{"model": "CTC audio transcriber", "dataset": "read English sentences (LibriTTS-R)", "vocab_size": 8027, "arch": "gmlp", "mlp_ratio": 6, "drop_path": 0.1, "wave_strides": [5, 2, 2, 2, 2, 2], "layers": 10, "width": 160, "beta1": 0.95, "shampoo_beta": 0.999, "precondition_frequency": 32, "adamw_lr_other_params": 0.0012, "batch_size": 64, "weight_decay": 0.0}
Rows from block 5, named by matrix and row number. Each number is 50 + 12 x the weight over its row's rms, rounded and kept within 0 to 99. All counts start at 0. After the name is the row's rms in percent of the matrix's.
# out: gMLP down (model.blocks.5.mixer.out.weight, 160x480), inputs 0-239
out.50 095:40 53 52 45 39 55 56 46 60 57 56 30 70 47 47 46 65 53 68 53 58 55 50 38 68 49 40 59 36 53 48 39 39 36 54 53 53 68 44 34 52 68 73 46 56 36 35 79 48 54 55 38 31 49 47 54 80 58 60 54 34 20 32 37 60 37 35 38 43 46 63 34 64 58 37 61 44 61 39 67 18 61 41 25 32 58 42 42 76 48 52 56 32 52 58 41 71 74 56 58 55 51 65 52 51 45 45 42 48 51 48 44 37 38 63 50 45 49 47 48 35 54 59 45 27 39 43 65 28 35 50 68 58 32 47 41 49 61 60 70 80 58 37 52 55 34 38 54 51 70 50 41 43 51 58 57 42 58 50 49 54 50 43 45 57 09 55 49 62 47 39 42 69 52 49 60 44 46 38 55 50 37 46 47 65 55 40 50 42 47 63 51 52 52 61 39 62 57 60 64 47 53 34 43 30 45 39 53 30 51 53 81 55 52 51 58 45 55 42 40 35 39 41 48 37 53 48 58 49 63 43 46 35 47 46 44 47 62 54 42
out.51 099:35 45 61 64 49 65 62 32 66 47 48 41 45 53 56 38 70 59 42 64 66 44 49 58 64 51 62 83 50 55 50 39 62 39 57 52 51 64 45 70 44 34 46 60 62 50 64 68 57 36 57 42 24 51 58 37 60 53 25 34 54 53 51 55 52 56 42 70 57 47 55 76 43 49 55 50 32 55 63 69 62 35 40 49 38 78 46 53 64 32 50 50 71 34 46 45 71 21 40 39 42 63 46 63 55 27 36 54 53 50 44 54 46 38 57 65 30 62 35 35 53 70 46 36 61 37 59 37 35 66 58 56 47 58 50 60 33 51 53 55 73 58 52 46 52 54 36 44 50 58 64 53 34 49 41 51 38 26 61 47 44 71 45 64 51 41 46 39 55 31 37 61 40 72 45 37 48 53 31 33 50 29 55 62 60 28 66 54 51 53 25 68 52 40 69 63 50 57 39 54 59 72 42 27 56 60 56 48 63 44 36 59 26 54 48 42 76 64 36 38 56 46 38 55 49 47 17 57 50 46 46 31 57 55 41 36 48 46 50 62
out.52 106:61 51 42 53 41 67 41 38 54 47 37 63 44 47 48 53 47 31 32 49 41 42 35 25 64 28 45 45 50 47 51 48 45 63 29 53 59 45 26 75 43 61 41 29 39 64 51 60 55 49 66 59 32 63 61 53 56 64 44 71 58 20 28 41 66 68 63 43 47 61 48 57 47 53 38 51 29 43 46 41 51 67 19 54 33 50 44 51 48 55 30 49 62 36 53 75 43 52 48 43 56 54 44 60 66 44 22 53 35 48 46 53 66 27 24 61 54 51 69 67 59 47 57 42 53 68 57 62 72 52 54 34 47 43 51 57 40 54 63 63 67 56 29 40 48 25 50 50 65 39 49 58 46 57 72 36 45 65 58 60 74 53 63 45 53 58 57 33 51 27 42 45 63 60 60 42 68 45 78 22 41 60 32 42 67 52 65 32 47 44 20 49 61 56 67 58 59 43 60 73 53 35 51 55 56 52 53 36 56 34 35 26 60 57 51 42 49 54 50 49 50 44 66 37 43 56 39 46 36 36 39 39 29 48 54 58 46 51 28 65
out.53 101:49 55 53 61 24 46 58 51 48 22 49 40 44 40 60 58 68 44 27 40 61 46 40 48 48 63 46 44 36 53 47 41 38 45 34 32 45 69 50 57 54 54 58 70 51 55 76 53 51 57 44 61 56 64 51 38 24 62 55 59 45 49 49 50 46 59 79 25 75 61 42 58 46 57 49 58 57 61 54 33 44 44 57 37 58 54 42 57 56 51 54 48 63 57 58 62 43 46 48 30 50 69 58 53 52 65 67 36 45 45 53 77 60 48 67 55 41 50 51 41 33 63 22 40 49 51 36 68 53 28 23 31 53 39 59 63 43 24 70 52 53 54 57 53 57 54 66 53 54 43 37 41 47 44 46 31 34 45 51 44 67 30 33 49 50 44 74 42 41 47 61 42 51 54 59 41 40 73 27 19 68 29 61 56 40 48 46 58 55 72 48 39 34 54 62 67 62 61 58 46 68 60 51 47 36 55 54 51 56 49 59 43 49 56 58 55 46 46 59 43 55 47 24 63 58 41 47 50 29 47 54 39 41 86 51 50 46 71 43 57
out.54 104:65 73 47 44 63 71 72 38 55 51 57 36 43 60 36 39 43 46 57 35 35 41 50 48 54 36 39 36 36 55 74 69 39 53 51 51 54 51 30 54 43 50 58 74 42 63 43 49 25 32 35 57 74 52 41 38 59 56 61 56 81 45 62 51 23 37 37 52 71 35 37 50 30 66 53 51 77 58 59 44 37 49 59 56 61 47 55 52 45 33 31 50 70 44 44 48 56 38 42 59 60 21 71 61 62 43 52 33 50 50 42 60 62 30 36 57 63 50 60 45 32 63 46 58 32 38 76 85 41 44 62 26 52 47 45 53 28 49 40 38 22 23 52 40 59 48 54 38 46 49 38 40 57 64 39 51 49 37 26 71 39 55 52 56 42 34 45 59 48 74 32 57 44 61 58 28 42 61 47 55 57 48 67 53 56 39 43 32 58 38 35 58 50 36 46 56 77 55 41 40 41 42 58 61 38 48 27 63 60 49 68 45 68 62 37 50 45 47 63 44 33 56 32 38 39 54 44 61 31 54 59 58 60 50 58 44 79 54 55 45
out.55 102:57 50 50 64 55 43 65 55 58 36 37 45 60 57 39 57 50 52 53 54 47 47 57 56 47 56 44 39 37 45 35 38 26 80 40 82 50 61 60 25 36 32 58 47 58 27 57 37 48 27 37 36 55 71 55 64 41 54 57 55 48 69 71 57 53 56 28 61 56 56 37 27 61 49 67 51 51 47 43 64 68 61 45 50 70 54 46 54 34 44 23 36 73 50 55 39 63 37 52 50 58 41 48 44 55 69 48 50 51 37 50 35 55 77 35 57 55 53 54 55 56 55 58 67 52 43 40 47 51 52 55 40 54 31 69 54 48 47 58 19 56 58 48 45 64 56 70 58 75 52 53 45 54 58 47 66 34 51 66 56 63 33 58 33 57 60 65 41 60 44 30 41 59 60 55 66 38 46 57 35 45 60 63 51 40 40 44 58 44 74 63 45 65 68 59 61 62 50 46 49 61 52 52 33 55 39 35 82 41 43 65 58 63 46 54 38 41 38 19 48 47 28 52 51 54 59 36 62 49 52 43 37 39 63 51 28 32 54 41 50
out.56 100:58 56 45 49 51 31 44 55 51 39 60 22 46 61 31 52 48 49 42 51 57 53 57 25 70 51 60 23 33 52 46 32 28 43 57 42 52 50 65 43 48 44 56 27 58 45 51 49 53 59 45 52 71 57 36 48 36 66 55 55 38 50 61 70 31 38 72 43 52 63 57 48 41 55 68 62 52 38 44 43 46 63 32 26 61 58 66 65 70 47 56 46 50 64 49 39 39 37 52 54 46 63 47 37 56 61 63 38 26 68 49 61 62 52 35 36 49 54 43 60 60 56 51 59 82 45 63 45 75 54 41 34 53 36 70 30 63 36 55 45 52 65 34 61 49 42 45 53 72 55 37 62 42 52 40 50 55 60 68 54 35 52 41 58 53 45 51 57 40 49 42 48 50 58 30 60 48 52 43 55 48 59 77 31 48 48 57 48 53 64 49 52 39 61 27 68 41 38 78 48 45 48 52 78 46 39 50 38 47 41 65 60 51 57 33 58 50 43 55 49 39 39 24 79 39 49 36 54 67 40 73 56 67 48 80 61 56 43 47 61
out.57 095:51 57 45 48 61 57 52 55 50 65 54 53 37 36 56 45 45 41 66 47 47 43 41 56 49 49 62 53 54 57 46 37 65 49 47 42 16 72 37 61 68 32 56 37 48 35 24 62 25 25 45 32 41 49 44 56 59 51 42 48 72 41 37 40 55 40 53 46 36 59 28 46 49 61 66 51 59 28 59 48 45 62 71 72 50 46 60 49 56 31 37 56 47 75 48 39 42 62 52 49 50 45 24 46 45 74 46 35 38 53 72 56 48 37 58 45 61 48 46 49 34 39 37 42 64 57 36 47 75 60 47 45 31 63 71 53 54 31 35 41 56 62 62 35 55 53 26 43 69 71 47 73 55 45 62 61 53 44 42 69 48 68 65 63 52 30 43 29 35 51 59 58 50 55 45 49 49 56 62 51 47 41 50 47 58 31 45 57 38 46 53 46 37 48 46 42 50 50 48 47 28 54 39 49 53 48 43 42 56 62 72 56 70 91 44 55 57 57 50 43 43 42 42 39 46 57 47 54 57 50 45 70 31 50 51 54 56 61 31 62
out.58 099:53 41 45 43 45 52 50 59 58 38 72 35 31 51 43 67 28 41 62 62 65 47 61 50 36 52 59 54 44 38 27 57 70 18 38 53 44 24 50 50 34 52 40 49 59 50 48 60 43 42 35 27 58 55 32 61 30 32 42 43 61 20 44 61 40 41 51 46 34 50 44 46 48 38 45 38 52 36 35 65 46 53 64 48 53 46 43 74 42 37 60 26 55 61 64 51 47 59 80 27 47 40 65 50 44 51 55 47 46 42 35 77 64 14 50 35 44 36 39 44 30 46 41 40 57 43 56 51 53 33 60 64 42 46 71 60 63 48 54 36 47 32 52 52 62 49 48 50 27 49 30 58 42 54 39 64 49 66 64 59 40 59 59 51 36 37 27 39 55 60 44 54 35 49 65 54 40 38 45 54 55 63 27 47 30 52 76 48 59 44 71 51 72 36 48 59 43 33 33 68 54 36 67 69 44 35 56 53 45 39 37 45 61 67 60 54 62 36 49 42 60 52 67 39 45 49 36 48 18 53 31 53 42 69 44 39 39 56 33 53
out.59 095:50 65 51 53 45 31 44 52 31 44 62 56 52 36 38 53 63 43 53 60 35 62 53 60 54 54 33 63 40 69 64 61 73 41 75 57 42 35 48 55 34 53 60 49 54 53 33 71 50 66 68 57 47 44 35 61 62 52 66 31 46 62 64 45 46 33 59 54 51 52 49 48 49 45 69 62 56 39 22 53 67 43 48 55 46 43 50 37 48 67 58 56 39 42 32 52 62 32 71 49 78 38 45 47 57 60 47 60 44 54 46 42 68 56 46 48 45 31 36 58 35 38 43 59 36 25 58 43 47 62 42 54 47 57 68 50 71 59 37 60 56 65 47 40 45 46 54 52 34 53 51 15 48 46 74 68 65 40 42 46 43 61 63 53 34 27 49 56 38 61 48 56 37 49 64 40 62 68 44 54 47 39 66 45 26 53 34 59 40 52 46 51 39 28 37 73 53 50 32 47 54 49 54 53 46 51 33 50 41 49 59 46 49 70 54 36 48 62 50 69 53 65 49 47 44 30 52 71 26 38 53 47 35 49 67 44 37 46 45 45
out.60 097:60 48 69 52 43 45 26 53 47 26 61 58 37 59 47 48 35 51 56 52 37 35 68 41 38 60 68 64 50 57 27 51 36 44 33 50 60 70 30 32 46 63 59 49 52 54 58 59 51 48 51 46 61 47 56 49 24 28 72 51 54 41 46 45 43 45 51 42 62 41 60 69 54 46 40 56 56 62 65 38 47 51 59 20 70 61 40 53 46 43 50 59 51 34 61 41 36 62 48 66 42 50 46 73 56 28 33 41 66 51 36 39 46 41 51 49 46 33 23 39 38 52 61 64 42 49 38 38 43 55 50 50 38 30 76 45 59 30 51 46 28 41 50 61 53 24 45 37 77 37 50 52 17 38 61 46 51 60 49 52 76 55 53 58 47 52 38 47 55 41 59 64 27 33 59 39 54 55 61 45 71 40 81 33 36 39 47 58 59 78 53 46 50 48 42 55 67 62 74 49 34 53 43 62 59 79 46 47 62 46 46 44 73 45 38 42 27 43 55 56 48 43 35 49 69 67 57 57 57 42 51 55 31 35 45 57 54 55 37 47
out.61 103:72 33 59 41 66 43 54 52 55 55 39 45 45 61 69 59 56 55 38 51 46 48 57 70 46 60 69 54 41 53 56 56 38 39 46 53 30 43 60 72 53 45 44 60 50 70 65 48 59 52 34 32 37 45 34 41 55 54 53 53 46 38 51 63 45 52 35 43 47 44 53 46 46 53 31 33 58 36 50 77 53 69 59 28 45 58 46 36 78 58 45 45 44 44 58 45 64 62 35 51 58 40 72 54 38 35 58 44 40 35 45 32 46 43 48 43 81 61 41 59 25 58 69 50 38 54 57 48 66 43 48 42 68 40 49 56 22 61 40 44 66 29 37 46 42 66 42 44 44 51 52 43 44 37 35 55 34 54 61 45 68 54 48 46 44 31 67 24 62 38 49 58 46 57 46 43 55 23 51 31 54 45 51 69 47 60 50 58 68 55 35 44 55 44 43 61 46 55 50 51 39 46 76 59 55 57 53 60 56 45 67 61 56 36 55 65 52 69 27 58 54 39 43 55 37 70 68 45 54 46 51 62 50 39 18 51 76 45 42 18
out.62 103:64 31 51 64 34 47 49 44 57 43 47 68 38 49 37 66 63 44 52 61 58 58 74 61 55 46 65 48 59 54 54 47 58 60 25 33 54 46 43 39 49 47 28 56 46 48 46 49 52 39 18 48 44 57 60 47 69 54 62 49 55 53 70 53 55 39 47 33 44 45 64 37 60 51 60 48 46 77 59 50 27 66 30 58 56 37 47 46 22 59 22 51 55 55 42 43 61 46 40 16 44 52 55 74 57 45 58 52 61 71 65 68 27 36 52 40 59 42 55 58 29 46 54 48 64 43 40 67 53 59 47 47 60 46 46 73 47 56 46 34 58 33 53 44 33 51 52 68 66 55 36 29 48 37 50 70 47 50 40 42 54 58 19 41 41 54 12 41 64 49 45 63 61 30 31 58 68 40 28 52 55 51 40 47 46 47 57 65 48 67 31 38 62 46 58 68 69 44 42 08 67 46 54 51 68 56 52 63 51 40 40 48 34 53 53 83 39 52 30 42 34 62 42 51 64 65 54 46 56 40 47 67 50 64 48 50 36 40 40 52
out.63 097:40 32 40 59 59 48 44 47 58 69 46 53 50 45 35 49 47 26 49 39 66 75 60 59 68 50 53 29 57 33 64 44 45 48 17 52 52 44 50 73 44 45 21 54 30 45 46 30 71 65 36 54 57 39 57 42 46 51 51 34 56 43 61 56 52 42 66 48 42 57 49 61 29 44 75 32 43 61 53 32 54 54 26 48 47 36 42 65 51 37 45 48 44 44 42 55 64 59 50 74 58 55 50 70 64 51 77 40 44 35 45 69 44 24 47 55 71 44 27 47 44 55 55 57 43 54 41 35 48 53 46 57 45 34 30 48 53 58 37 39 60 37 54 51 72 45 30 41 61 50 46 62 61 64 38 47 67 29 74 46 49 47 58 50 32 73 24 49 52 51 39 72 63 40 47 58 67 72 61 38 46 29 41 45 59 67 38 20 69 51 58 50 43 64 50 44 58 53 66 33 49 45 51 63 54 54 55 49 50 54 64 31 29 61 35 56 43 63 43 64 65 32 36 54 42 43 47 50 54 39 46 58 53 46 49 52 64 30 39 33
out.64 099:38 42 49 30 42 62 40 46 79 44 72 55 62 56 40 56 45 64 55 69 40 51 49 35 54 51 39 64 82 46 24 36 66 35 37 40 47 54 54 43 70 55 43 23 54 44 81 59 55 36 48 50 30 40 43 51 45 45 26 52 48 34 52 55 66 26 40 47 69 41 57 69 52 49 44 60 45 41 43 59 47 60 51 50 63 33 64 52 53 63 49 49 53 41 42 64 55 51 41 48 46 41 47 60 46 43 33 33 60 31 49 50 64 47 42 49 47 63 36 55 53 73 65 68 46 62 45 11 53 37 67 39 58 72 51 61 31 32 60 53 41 43 63 54 58 46 50 53 51 43 30 65 49 56 45 36 36 38 65 37 74 43 61 53 52 52 40 47 55 37 49 38 37 51 51 47 34 45 51 50 51 52 52 54 23 64 32 42 38 56 38 54 54 45 58 85 39 47 54 39 57 36 34 20 58 49 44 38 46 32 63 56 62 43 46 70 63 52 64 63 55 59 75 40 51 44 55 49 63 60 54 62 62 53 50 44 58 57 61 45
out.65 105:81 54 51 45 34 47 55 46 56 69 47 41 33 63 71 47 34 37 67 72 45 69 53 62 53 55 47 29 52 34 59 47 56 43 44 49 48 55 51 46 68 34 51 34 75 44 44 48 36 58 28 55 56 43 59 32 44 40 56 69 31 71 44 59 35 40 62 36 65 48 59 68 67 48 57 19 39 51 71 63 35 60 50 38 54 47 60 48 51 55 68 64 46 62 40 34 32 25 36 43 43 46 39 54 56 51 45 45 35 72 46 80 57 46 27 53 43 68 48 66 38 40 71 83 45 48 47 47 53 40 44 65 35 52 34 39 52 49 37 33 52 32 47 43 39 48 49 67 53 52 64 41 30 61 36 47 57 48 48 59 52 47 54 40 55 58 50 54 66 60 30 71 45 39 37 73 42 51 71 28 61 63 37 48 53 53 53 51 24 58 46 61 49 47 58 44 61 28 36 46 47 54 53 28 64 35 70 47 54 48 49 39 45 61 52 60 43 51 45 66 34 59 53 62 63 40 34 76 35 45 40 31 37 78 43 49 35 57 37 47
out.66 099:57 51 67 58 44 44 55 32 56 55 44 58 41 70 53 26 54 58 71 66 41 65 61 59 81 39 36 50 50 39 44 56 39 39 47 53 43 54 59 44 57 28 39 68 67 49 46 48 38 55 48 28 60 40 33 53 43 66 67 48 57 66 67 19 49 68 57 62 59 51 52 57 59 59 44 61 54 25 46 26 46 31 53 60 36 38 52 74 45 35 75 56 42 34 54 63 53 54 52 57 70 51 52 38 49 51 52 30 31 45 77 55 49 67 53 57 41 40 43 31 54 29 37 63 65 60 35 67 35 35 69 36 63 55 49 43 50 78 52 48 34 62 68 44 53 42 51 61 47 49 35 34 57 51 63 57 43 50 57 44 58 48 19 70 55 46 48 28 50 48 50 41 66 27 58 53 71 47 58 58 39 78 59 47 55 69 53 34 52 52 35 47 41 48 47 53 72 38 47 27 67 36 34 47 40 53 57 56 44 42 31 56 62 40 50 38 71 50 55 60 49 54 78 36 49 54 51 53 39 49 45 39 60 51 37 44 71 48 24 32
out.67 104:41 46 47 69 47 36 69 52 49 53 54 23 35 41 29 55 63 48 55 38 67 66 62 49 55 58 20 56 53 27 50 74 61 49 61 56 55 44 55 50 33 63 48 40 31 47 53 57 43 38 48 53 60 21 58 58 62 44 20 47 34 35 36 43 41 35 47 57 63 50 57 52 40 60 68 43 56 46 56 74 45 46 63 47 46 43 63 45 54 52 53 83 47 45 38 34 44 68 61 52 52 43 70 44 32 45 36 49 25 64 59 41 55 55 60 50 35 53 41 55 65 42 44 48 77 70 45 41 43 40 38 53 47 40 30 58 54 55 56 52 54 33 63 43 52 67 59 43 51 49 43 49 39 36 49 60 63 53 44 60 43 39 52 55 27 24 75 41 54 43 35 23 51 25 40 59 50 49 43 61 73 33 65 40 54 53 49 48 57 51 44 49 52 47 42 63 51 37 57 45 38 47 50 62 50 56 39 39 43 39 37 54 35 48 60 71 49 36 71 39 27 52 60 58 43 58 67 55 62 21 35 31 50 47 41 59 66 56 47 40
out.68 102:61 41 56 49 72 28 56 21 51 37 41 31 46 47 74 59 47 54 40 62 53 57 38 64 48 42 63 46 30 44 45 34 40 37 83 45 51 66 49 44 50 34 33 44 31 20 54 51 50 54 50 28 43 50 62 44 55 36 46 49 70 48 45 27 48 56 51 61 50 63 68 57 48 48 52 80 61 31 69 57 61 63 72 51 45 52 62 36 45 61 56 41 33 69 37 43 47 70 55 48 58 52 61 47 41 42 34 36 34 52 43 60 39 50 63 55 42 32 41 43 32 43 72 58 54 44 51 50 61 42 62 61 59 29 45 48 57 47 67 53 68 42 49 55 71 66 44 38 27 61 40 40 58 43 54 58 55 50 56 43 54 46 35 64 60 82 43 82 49 36 44 46 35 50 88 54 52 53 57 39 46 35 66 44 38 44 36 70 66 62 63 65 60 41 56 51 49 51 46 68 34 50 25 50 55 50 52 58 39 45 66 50 40 39 48 48 54 31 46 55 43 25 62 57 49 35 38 54 46 58 62 39 52 38 40 45 70 44 52 54
out.69 097:56 44 69 19 42 31 52 45 42 61 57 42 55 55 57 65 43 75 65 40 48 25 40 49 25 58 42 57 60 49 31 46 66 46 50 56 50 43 77 46 60 40 21 50 52 56 38 57 38 54 57 58 51 56 29 37 40 47 64 31 61 43 36 61 57 53 53 55 08 27 36 61 54 54 61 51 38 31 65 72 50 41 37 45 41 52 66 43 53 42 31 61 61 71 45 41 64 59 47 21 45 54 59 65 46 36 67 64 45 49 42 46 54 47 36 48 35 56 54 65 39 45 50 74 53 38 46 46 38 36 65 52 35 59 50 56 53 54 53 74 49 44 82 64 52 36 38 56 56 48 51 43 46 60 40 64 38 68 47 50 24 63 53 33 45 31 58 48 55 20 38 63 54 48 59 62 65 28 53 44 57 45 62 40 47 49 52 20 34 53 34 60 46 34 70 33 56 37 35 63 50 58 41 41 48 38 38 48 52 50 37 47 62 38 65 54 57 52 63 59 52 57 49 55 33 40 53 43 55 63 54 54 41 32 49 57 48 63 50 47
out.70 100:39 85 35 50 27 45 41 72 61 44 37 35 75 59 68 32 62 75 53 33 28 30 71 79 46 57 68 76 67 55 69 49 37 23 69 37 46 63 69 37 52 76 52 32 42 53 75 45 48 58 63 60 60 31 47 52 73 56 23 52 78 32 46 59 36 56 46 24 43 30 62 70 32 43 53 50 45 49 55 44 45 51 42 61 59 51 42 60 43 45 61 31 54 65 78 48 44 56 63 38 71 31 56 45 34 50 48 26 54 65 34 65 54 52 69 43 66 55 30 55 57 43 64 52 61 34 38 39 42 26 36 39 30 45 60 35 50 62 55 53 54 34 53 47 45 59 50 51 42 56 46 45 33 44 28 44 50 54 62 40 59 52 43 44 61 62 60 68 39 62 77 60 57 52 39 36 48 48 53 46 77 56 32 57 42 41 34 67 62 70 62 37 53 40 60 51 56 67 38 53 56 56 54 43 43 45 38 73 57 72 51 74 40 47 37 55 36 36 51 69 41 56 44 54 56 43 46 53 47 62 30 62 47 42 46 44 67 52 39 50
out.71 100:47 57 33 23 48 50 53 48 54 42 69 64 37 70 85 44 46 57 43 69 56 30 46 64 54 60 62 50 39 54 51 49 35 47 44 44 26 56 43 40 74 47 32 58 37 58 29 63 37 47 52 59 52 42 46 61 63 37 54 58 49 42 51 46 61 46 30 47 37 63 46 56 49 67 69 43 58 55 68 57 43 65 67 52 39 45 49 48 40 69 46 41 29 58 53 48 46 67 44 54 31 53 43 68 38 38 44 36 60 38 54 53 66 72 39 66 45 55 74 57 36 58 50 62 47 61 73 60 45 45 62 44 36 59 43 48 44 53 50 34 73 76 31 55 51 57 49 48 50 53 37 55 59 39 67 40 43 59 47 40 26 47 39 48 36 38 47 60 56 27 47 44 42 46 59 77 38 44 54 40 44 42 68 58 45 65 47 55 53 52 63 55 38 46 46 56 51 60 53 46 46 36 50 46 54 53 51 38 62 59 63 43 64 51 51 67 55 46 33 64 66 52 54 55 55 58 50 51 42 33 40 33 69 34 45 60 54 43 41 45
out.72 100:75 58 71 49 32 45 53 78 49 62 57 38 49 74 35 52 54 40 53 59 58 47 46 46 50 42 57 49 61 38 69 55 29 41 58 54 49 67 36 35 47 47 33 38 38 71 73 60 45 56 36 52 63 56 34 58 55 47 47 68 32 47 51 50 54 61 59 43 60 53 34 54 77 41 44 61 38 46 52 47 62 58 49 45 47 69 75 69 34 52 47 44 53 48 51 56 28 43 49 40 43 42 58 42 40 52 59 52 38 39 36 60 44 29 49 43 39 42 64 19 48 61 34 37 76 62 67 60 60 51 56 33 56 48 44 47 64 52 61 40 33 47 49 39 54 61 47 61 39 34 28 56 65 42 31 72 49 47 52 55 34 55 36 44 71 69 41 28 43 45 61 51 44 52 66 63 48 68 47 68 49 33 25 56 31 62 57 45 58 46 42 36 51 50 56 54 40 69 41 42 46 36 69 50 38 42 65 35 46 58 51 51 57 49 46 36 22 34 31 58 52 33 34 59 49 49 39 49 35 40 50 50 42 54 61 56 47 45 44 37
out.73 100:38 61 52 37 46 45 44 52 58 40 24 53 42 55 35 47 63 32 44 48 52 60 56 48 44 58 63 41 57 46 46 47 66 55 47 56 53 50 40 46 54 50 60 45 60 82 58 83 62 62 53 52 61 58 50 53 46 31 56 47 38 34 44 68 50 43 60 49 62 64 52 60 66 35 56 48 47 43 54 40 58 53 56 68 27 43 67 44 44 34 48 41 43 44 58 35 49 43 46 50 32 51 67 59 37 41 58 54 42 57 41 55 36 21 52 41 33 48 47 65 63 32 61 30 42 53 51 50 38 39 46 51 52 55 46 44 47 41 56 56 56 48 46 37 59 55 35 50 56 60 35 56 54 47 32 57 48 49 34 56 67 64 40 41 29 38 48 57 59 42 37 30 78 54 46 49 55 55 40 34 82 67 68 51 60 61 78 25 45 59 41 25 49 43 53 54 42 55 75 44 30 55 72 44 40 67 63 32 44 48 49 40 47 57 35 63 37 27 44 60 60 41 51 64 69 36 62 43 78 46 56 61 48 60 43 73 43 56 33 53
out.74 093:49 49 45 59 46 41 49 43 36 59 73 60 47 65 48 38 59 60 41 37 63 38 83 53 47 53 40 56 34 58 42 45 50 59 56 54 55 54 41 52 65 47 34 49 52 50 54 43 54 36 49 46 64 55 49 53 37 61 52 36 26 56 48 36 71 45 49 57 57 62 33 24 70 61 68 54 31 66 57 46 55 56 55 47 52 50 63 37 57 42 34 37 42 47 70 62 57 40 45 62 48 32 72 47 38 55 43 37 52 36 45 24 56 56 55 55 42 51 61 40 42 43 46 36 53 51 45 53 77 39 57 40 42 29 45 40 37 62 44 44 35 43 63 38 37 52 28 48 54 32 51 30 51 66 47 39 59 62 63 28 61 33 51 41 41 71 60 54 76 61 48 48 70 62 37 56 78 36 32 73 44 18 65 37 26 43 50 57 34 61 40 38 41 62 58 51 45 41 52 39 33 33 61 64 54 47 78 42 55 61 38 55 61 52 45 53 29 41 55 36 58 52 25 66 48 60 41 32 57 48 41 49 44 43 47 30 45 62 33 66
out.75 102:65 62 84 47 51 48 43 68 55 53 38 33 47 55 60 51 72 53 54 47 54 57 36 44 40 23 32 69 55 62 29 40 61 43 34 44 69 61 57 44 56 39 57 43 58 61 21 42 35 57 42 44 33 48 38 51 63 40 64 55 32 55 62 39 32 51 39 38 56 52 47 44 72 25 41 51 65 46 39 46 66 60 59 40 69 62 40 47 45 63 51 65 57 69 59 34 56 76 48 84 53 54 48 42 53 48 54 44 68 22 52 47 41 72 46 55 67 61 40 46 35 53 66 36 40 44 23 53 52 41 58 56 56 40 50 60 43 66 29 48 56 53 45 60 48 53 31 37 49 41 33 41 43 38 63 55 52 67 57 32 39 29 58 46 50 35 46 49 32 61 46 60 42 63 27 53 59 53 70 56 20 58 45 61 26 62 61 44 43 42 58 56 48 37 54 33 51 66 48 35 48 65 54 49 45 55 44 68 52 57 20 50 29 37 30 55 26 59 41 63 43 50 37 26 47 45 48 55 50 49 62 32 45 54 49 48 53 29 57 35
out.76 105:60 25 65 38 35 44 43 57 54 33 41 30 47 69 42 61 44 56 59 52 52 61 60 63 52 45 35 43 46 39 55 42 48 61 46 54 23 46 51 45 52 65 48 61 43 43 40 42 46 50 50 59 77 31 39 42 47 46 51 54 49 50 51 54 51 40 49 51 38 45 46 63 42 23 64 44 29 35 58 57 81 53 64 10 60 50 55 52 47 34 55 61 41 57 43 51 52 42 69 55 67 69 53 47 43 46 89 68 44 42 42 63 23 45 53 57 29 55 44 49 38 50 36 52 42 45 45 32 54 58 49 19 63 29 34 29 58 60 42 66 60 50 48 35 27 68 60 74 49 44 46 32 35 51 33 65 60 51 43 52 61 68 60 56 54 30 49 54 44 42 55 59 46 65 29 24 47 48 52 41 49 59 49 41 42 42 36 56 57 40 53 57 49 65 63 37 38 39 55 51 64 31 47 31 59 42 69 55 34 47 66 39 38 66 66 32 54 68 55 59 31 41 42 49 58 67 37 53 35 64 59 84 55 39 56 34 47 42 79 40
out.77 101:62 47 62 44 33 53 42 56 41 27 46 35 47 23 44 57 52 45 38 48 47 62 50 40 67 51 30 61 44 74 36 55 54 53 56 69 51 40 51 48 37 24 72 53 47 47 50 46 58 42 54 47 28 51 41 56 36 51 38 30 79 58 44 55 42 23 42 66 52 33 37 48 71 55 58 44 43 51 66 48 54 57 45 59 52 65 49 52 52 49 51 48 44 57 34 59 52 81 36 47 51 46 50 62 55 64 50 54 57 40 59 41 48 35 58 47 29 56 58 69 45 35 70 53 43 52 41 57 37 61 55 28 61 66 42 54 33 44 42 32 42 39 41 60 39 55 51 69 63 59 43 44 45 51 45 34 42 77 46 54 64 47 41 67 73 48 52 43 43 52 49 50 54 43 47 59 36 64 59 49 44 50 60 35 64 44 41 55 65 37 49 52 59 40 72 71 37 47 45 48 43 30 42 46 56 62 49 48 53 35 50 55 38 39 67 36 53 50 65 18 63 54 40 61 24 51 60 56 48 44 41 50 51 51 49 55 30 34 32 53
out.78 097:52 55 52 43 67 46 59 75 48 36 29 41 86 27 48 40 58 62 43 56 51 59 54 57 50 72 55 39 56 49 67 43 51 65 51 44 52 18 23 45 42 57 52 38 61 62 58 60 34 34 42 58 55 49 49 27 35 29 52 49 33 34 59 41 64 47 53 68 54 50 54 37 59 43 60 55 60 27 43 58 68 58 54 42 40 49 60 81 60 47 56 54 56 40 46 58 38 53 37 58 45 61 42 63 44 61 50 62 67 60 43 51 56 51 41 25 49 43 53 65 32 31 41 56 40 66 43 57 47 53 56 46 36 43 54 52 60 58 47 45 50 50 40 52 45 38 50 72 46 31 62 83 68 58 71 67 53 43 53 59 44 20 54 40 48 40 62 50 50 70 38 60 47 58 57 52 43 39 49 31 55 72 28 27 62 50 36 37 38 57 45 50 26 47 48 38 53 56 70 53 59 50 56 51 49 56 53 39 66 60 43 39 40 48 53 74 61 46 38 34 65 56 45 49 68 51 19 47 53 60 51 58 54 51 38 59 64 55 65 69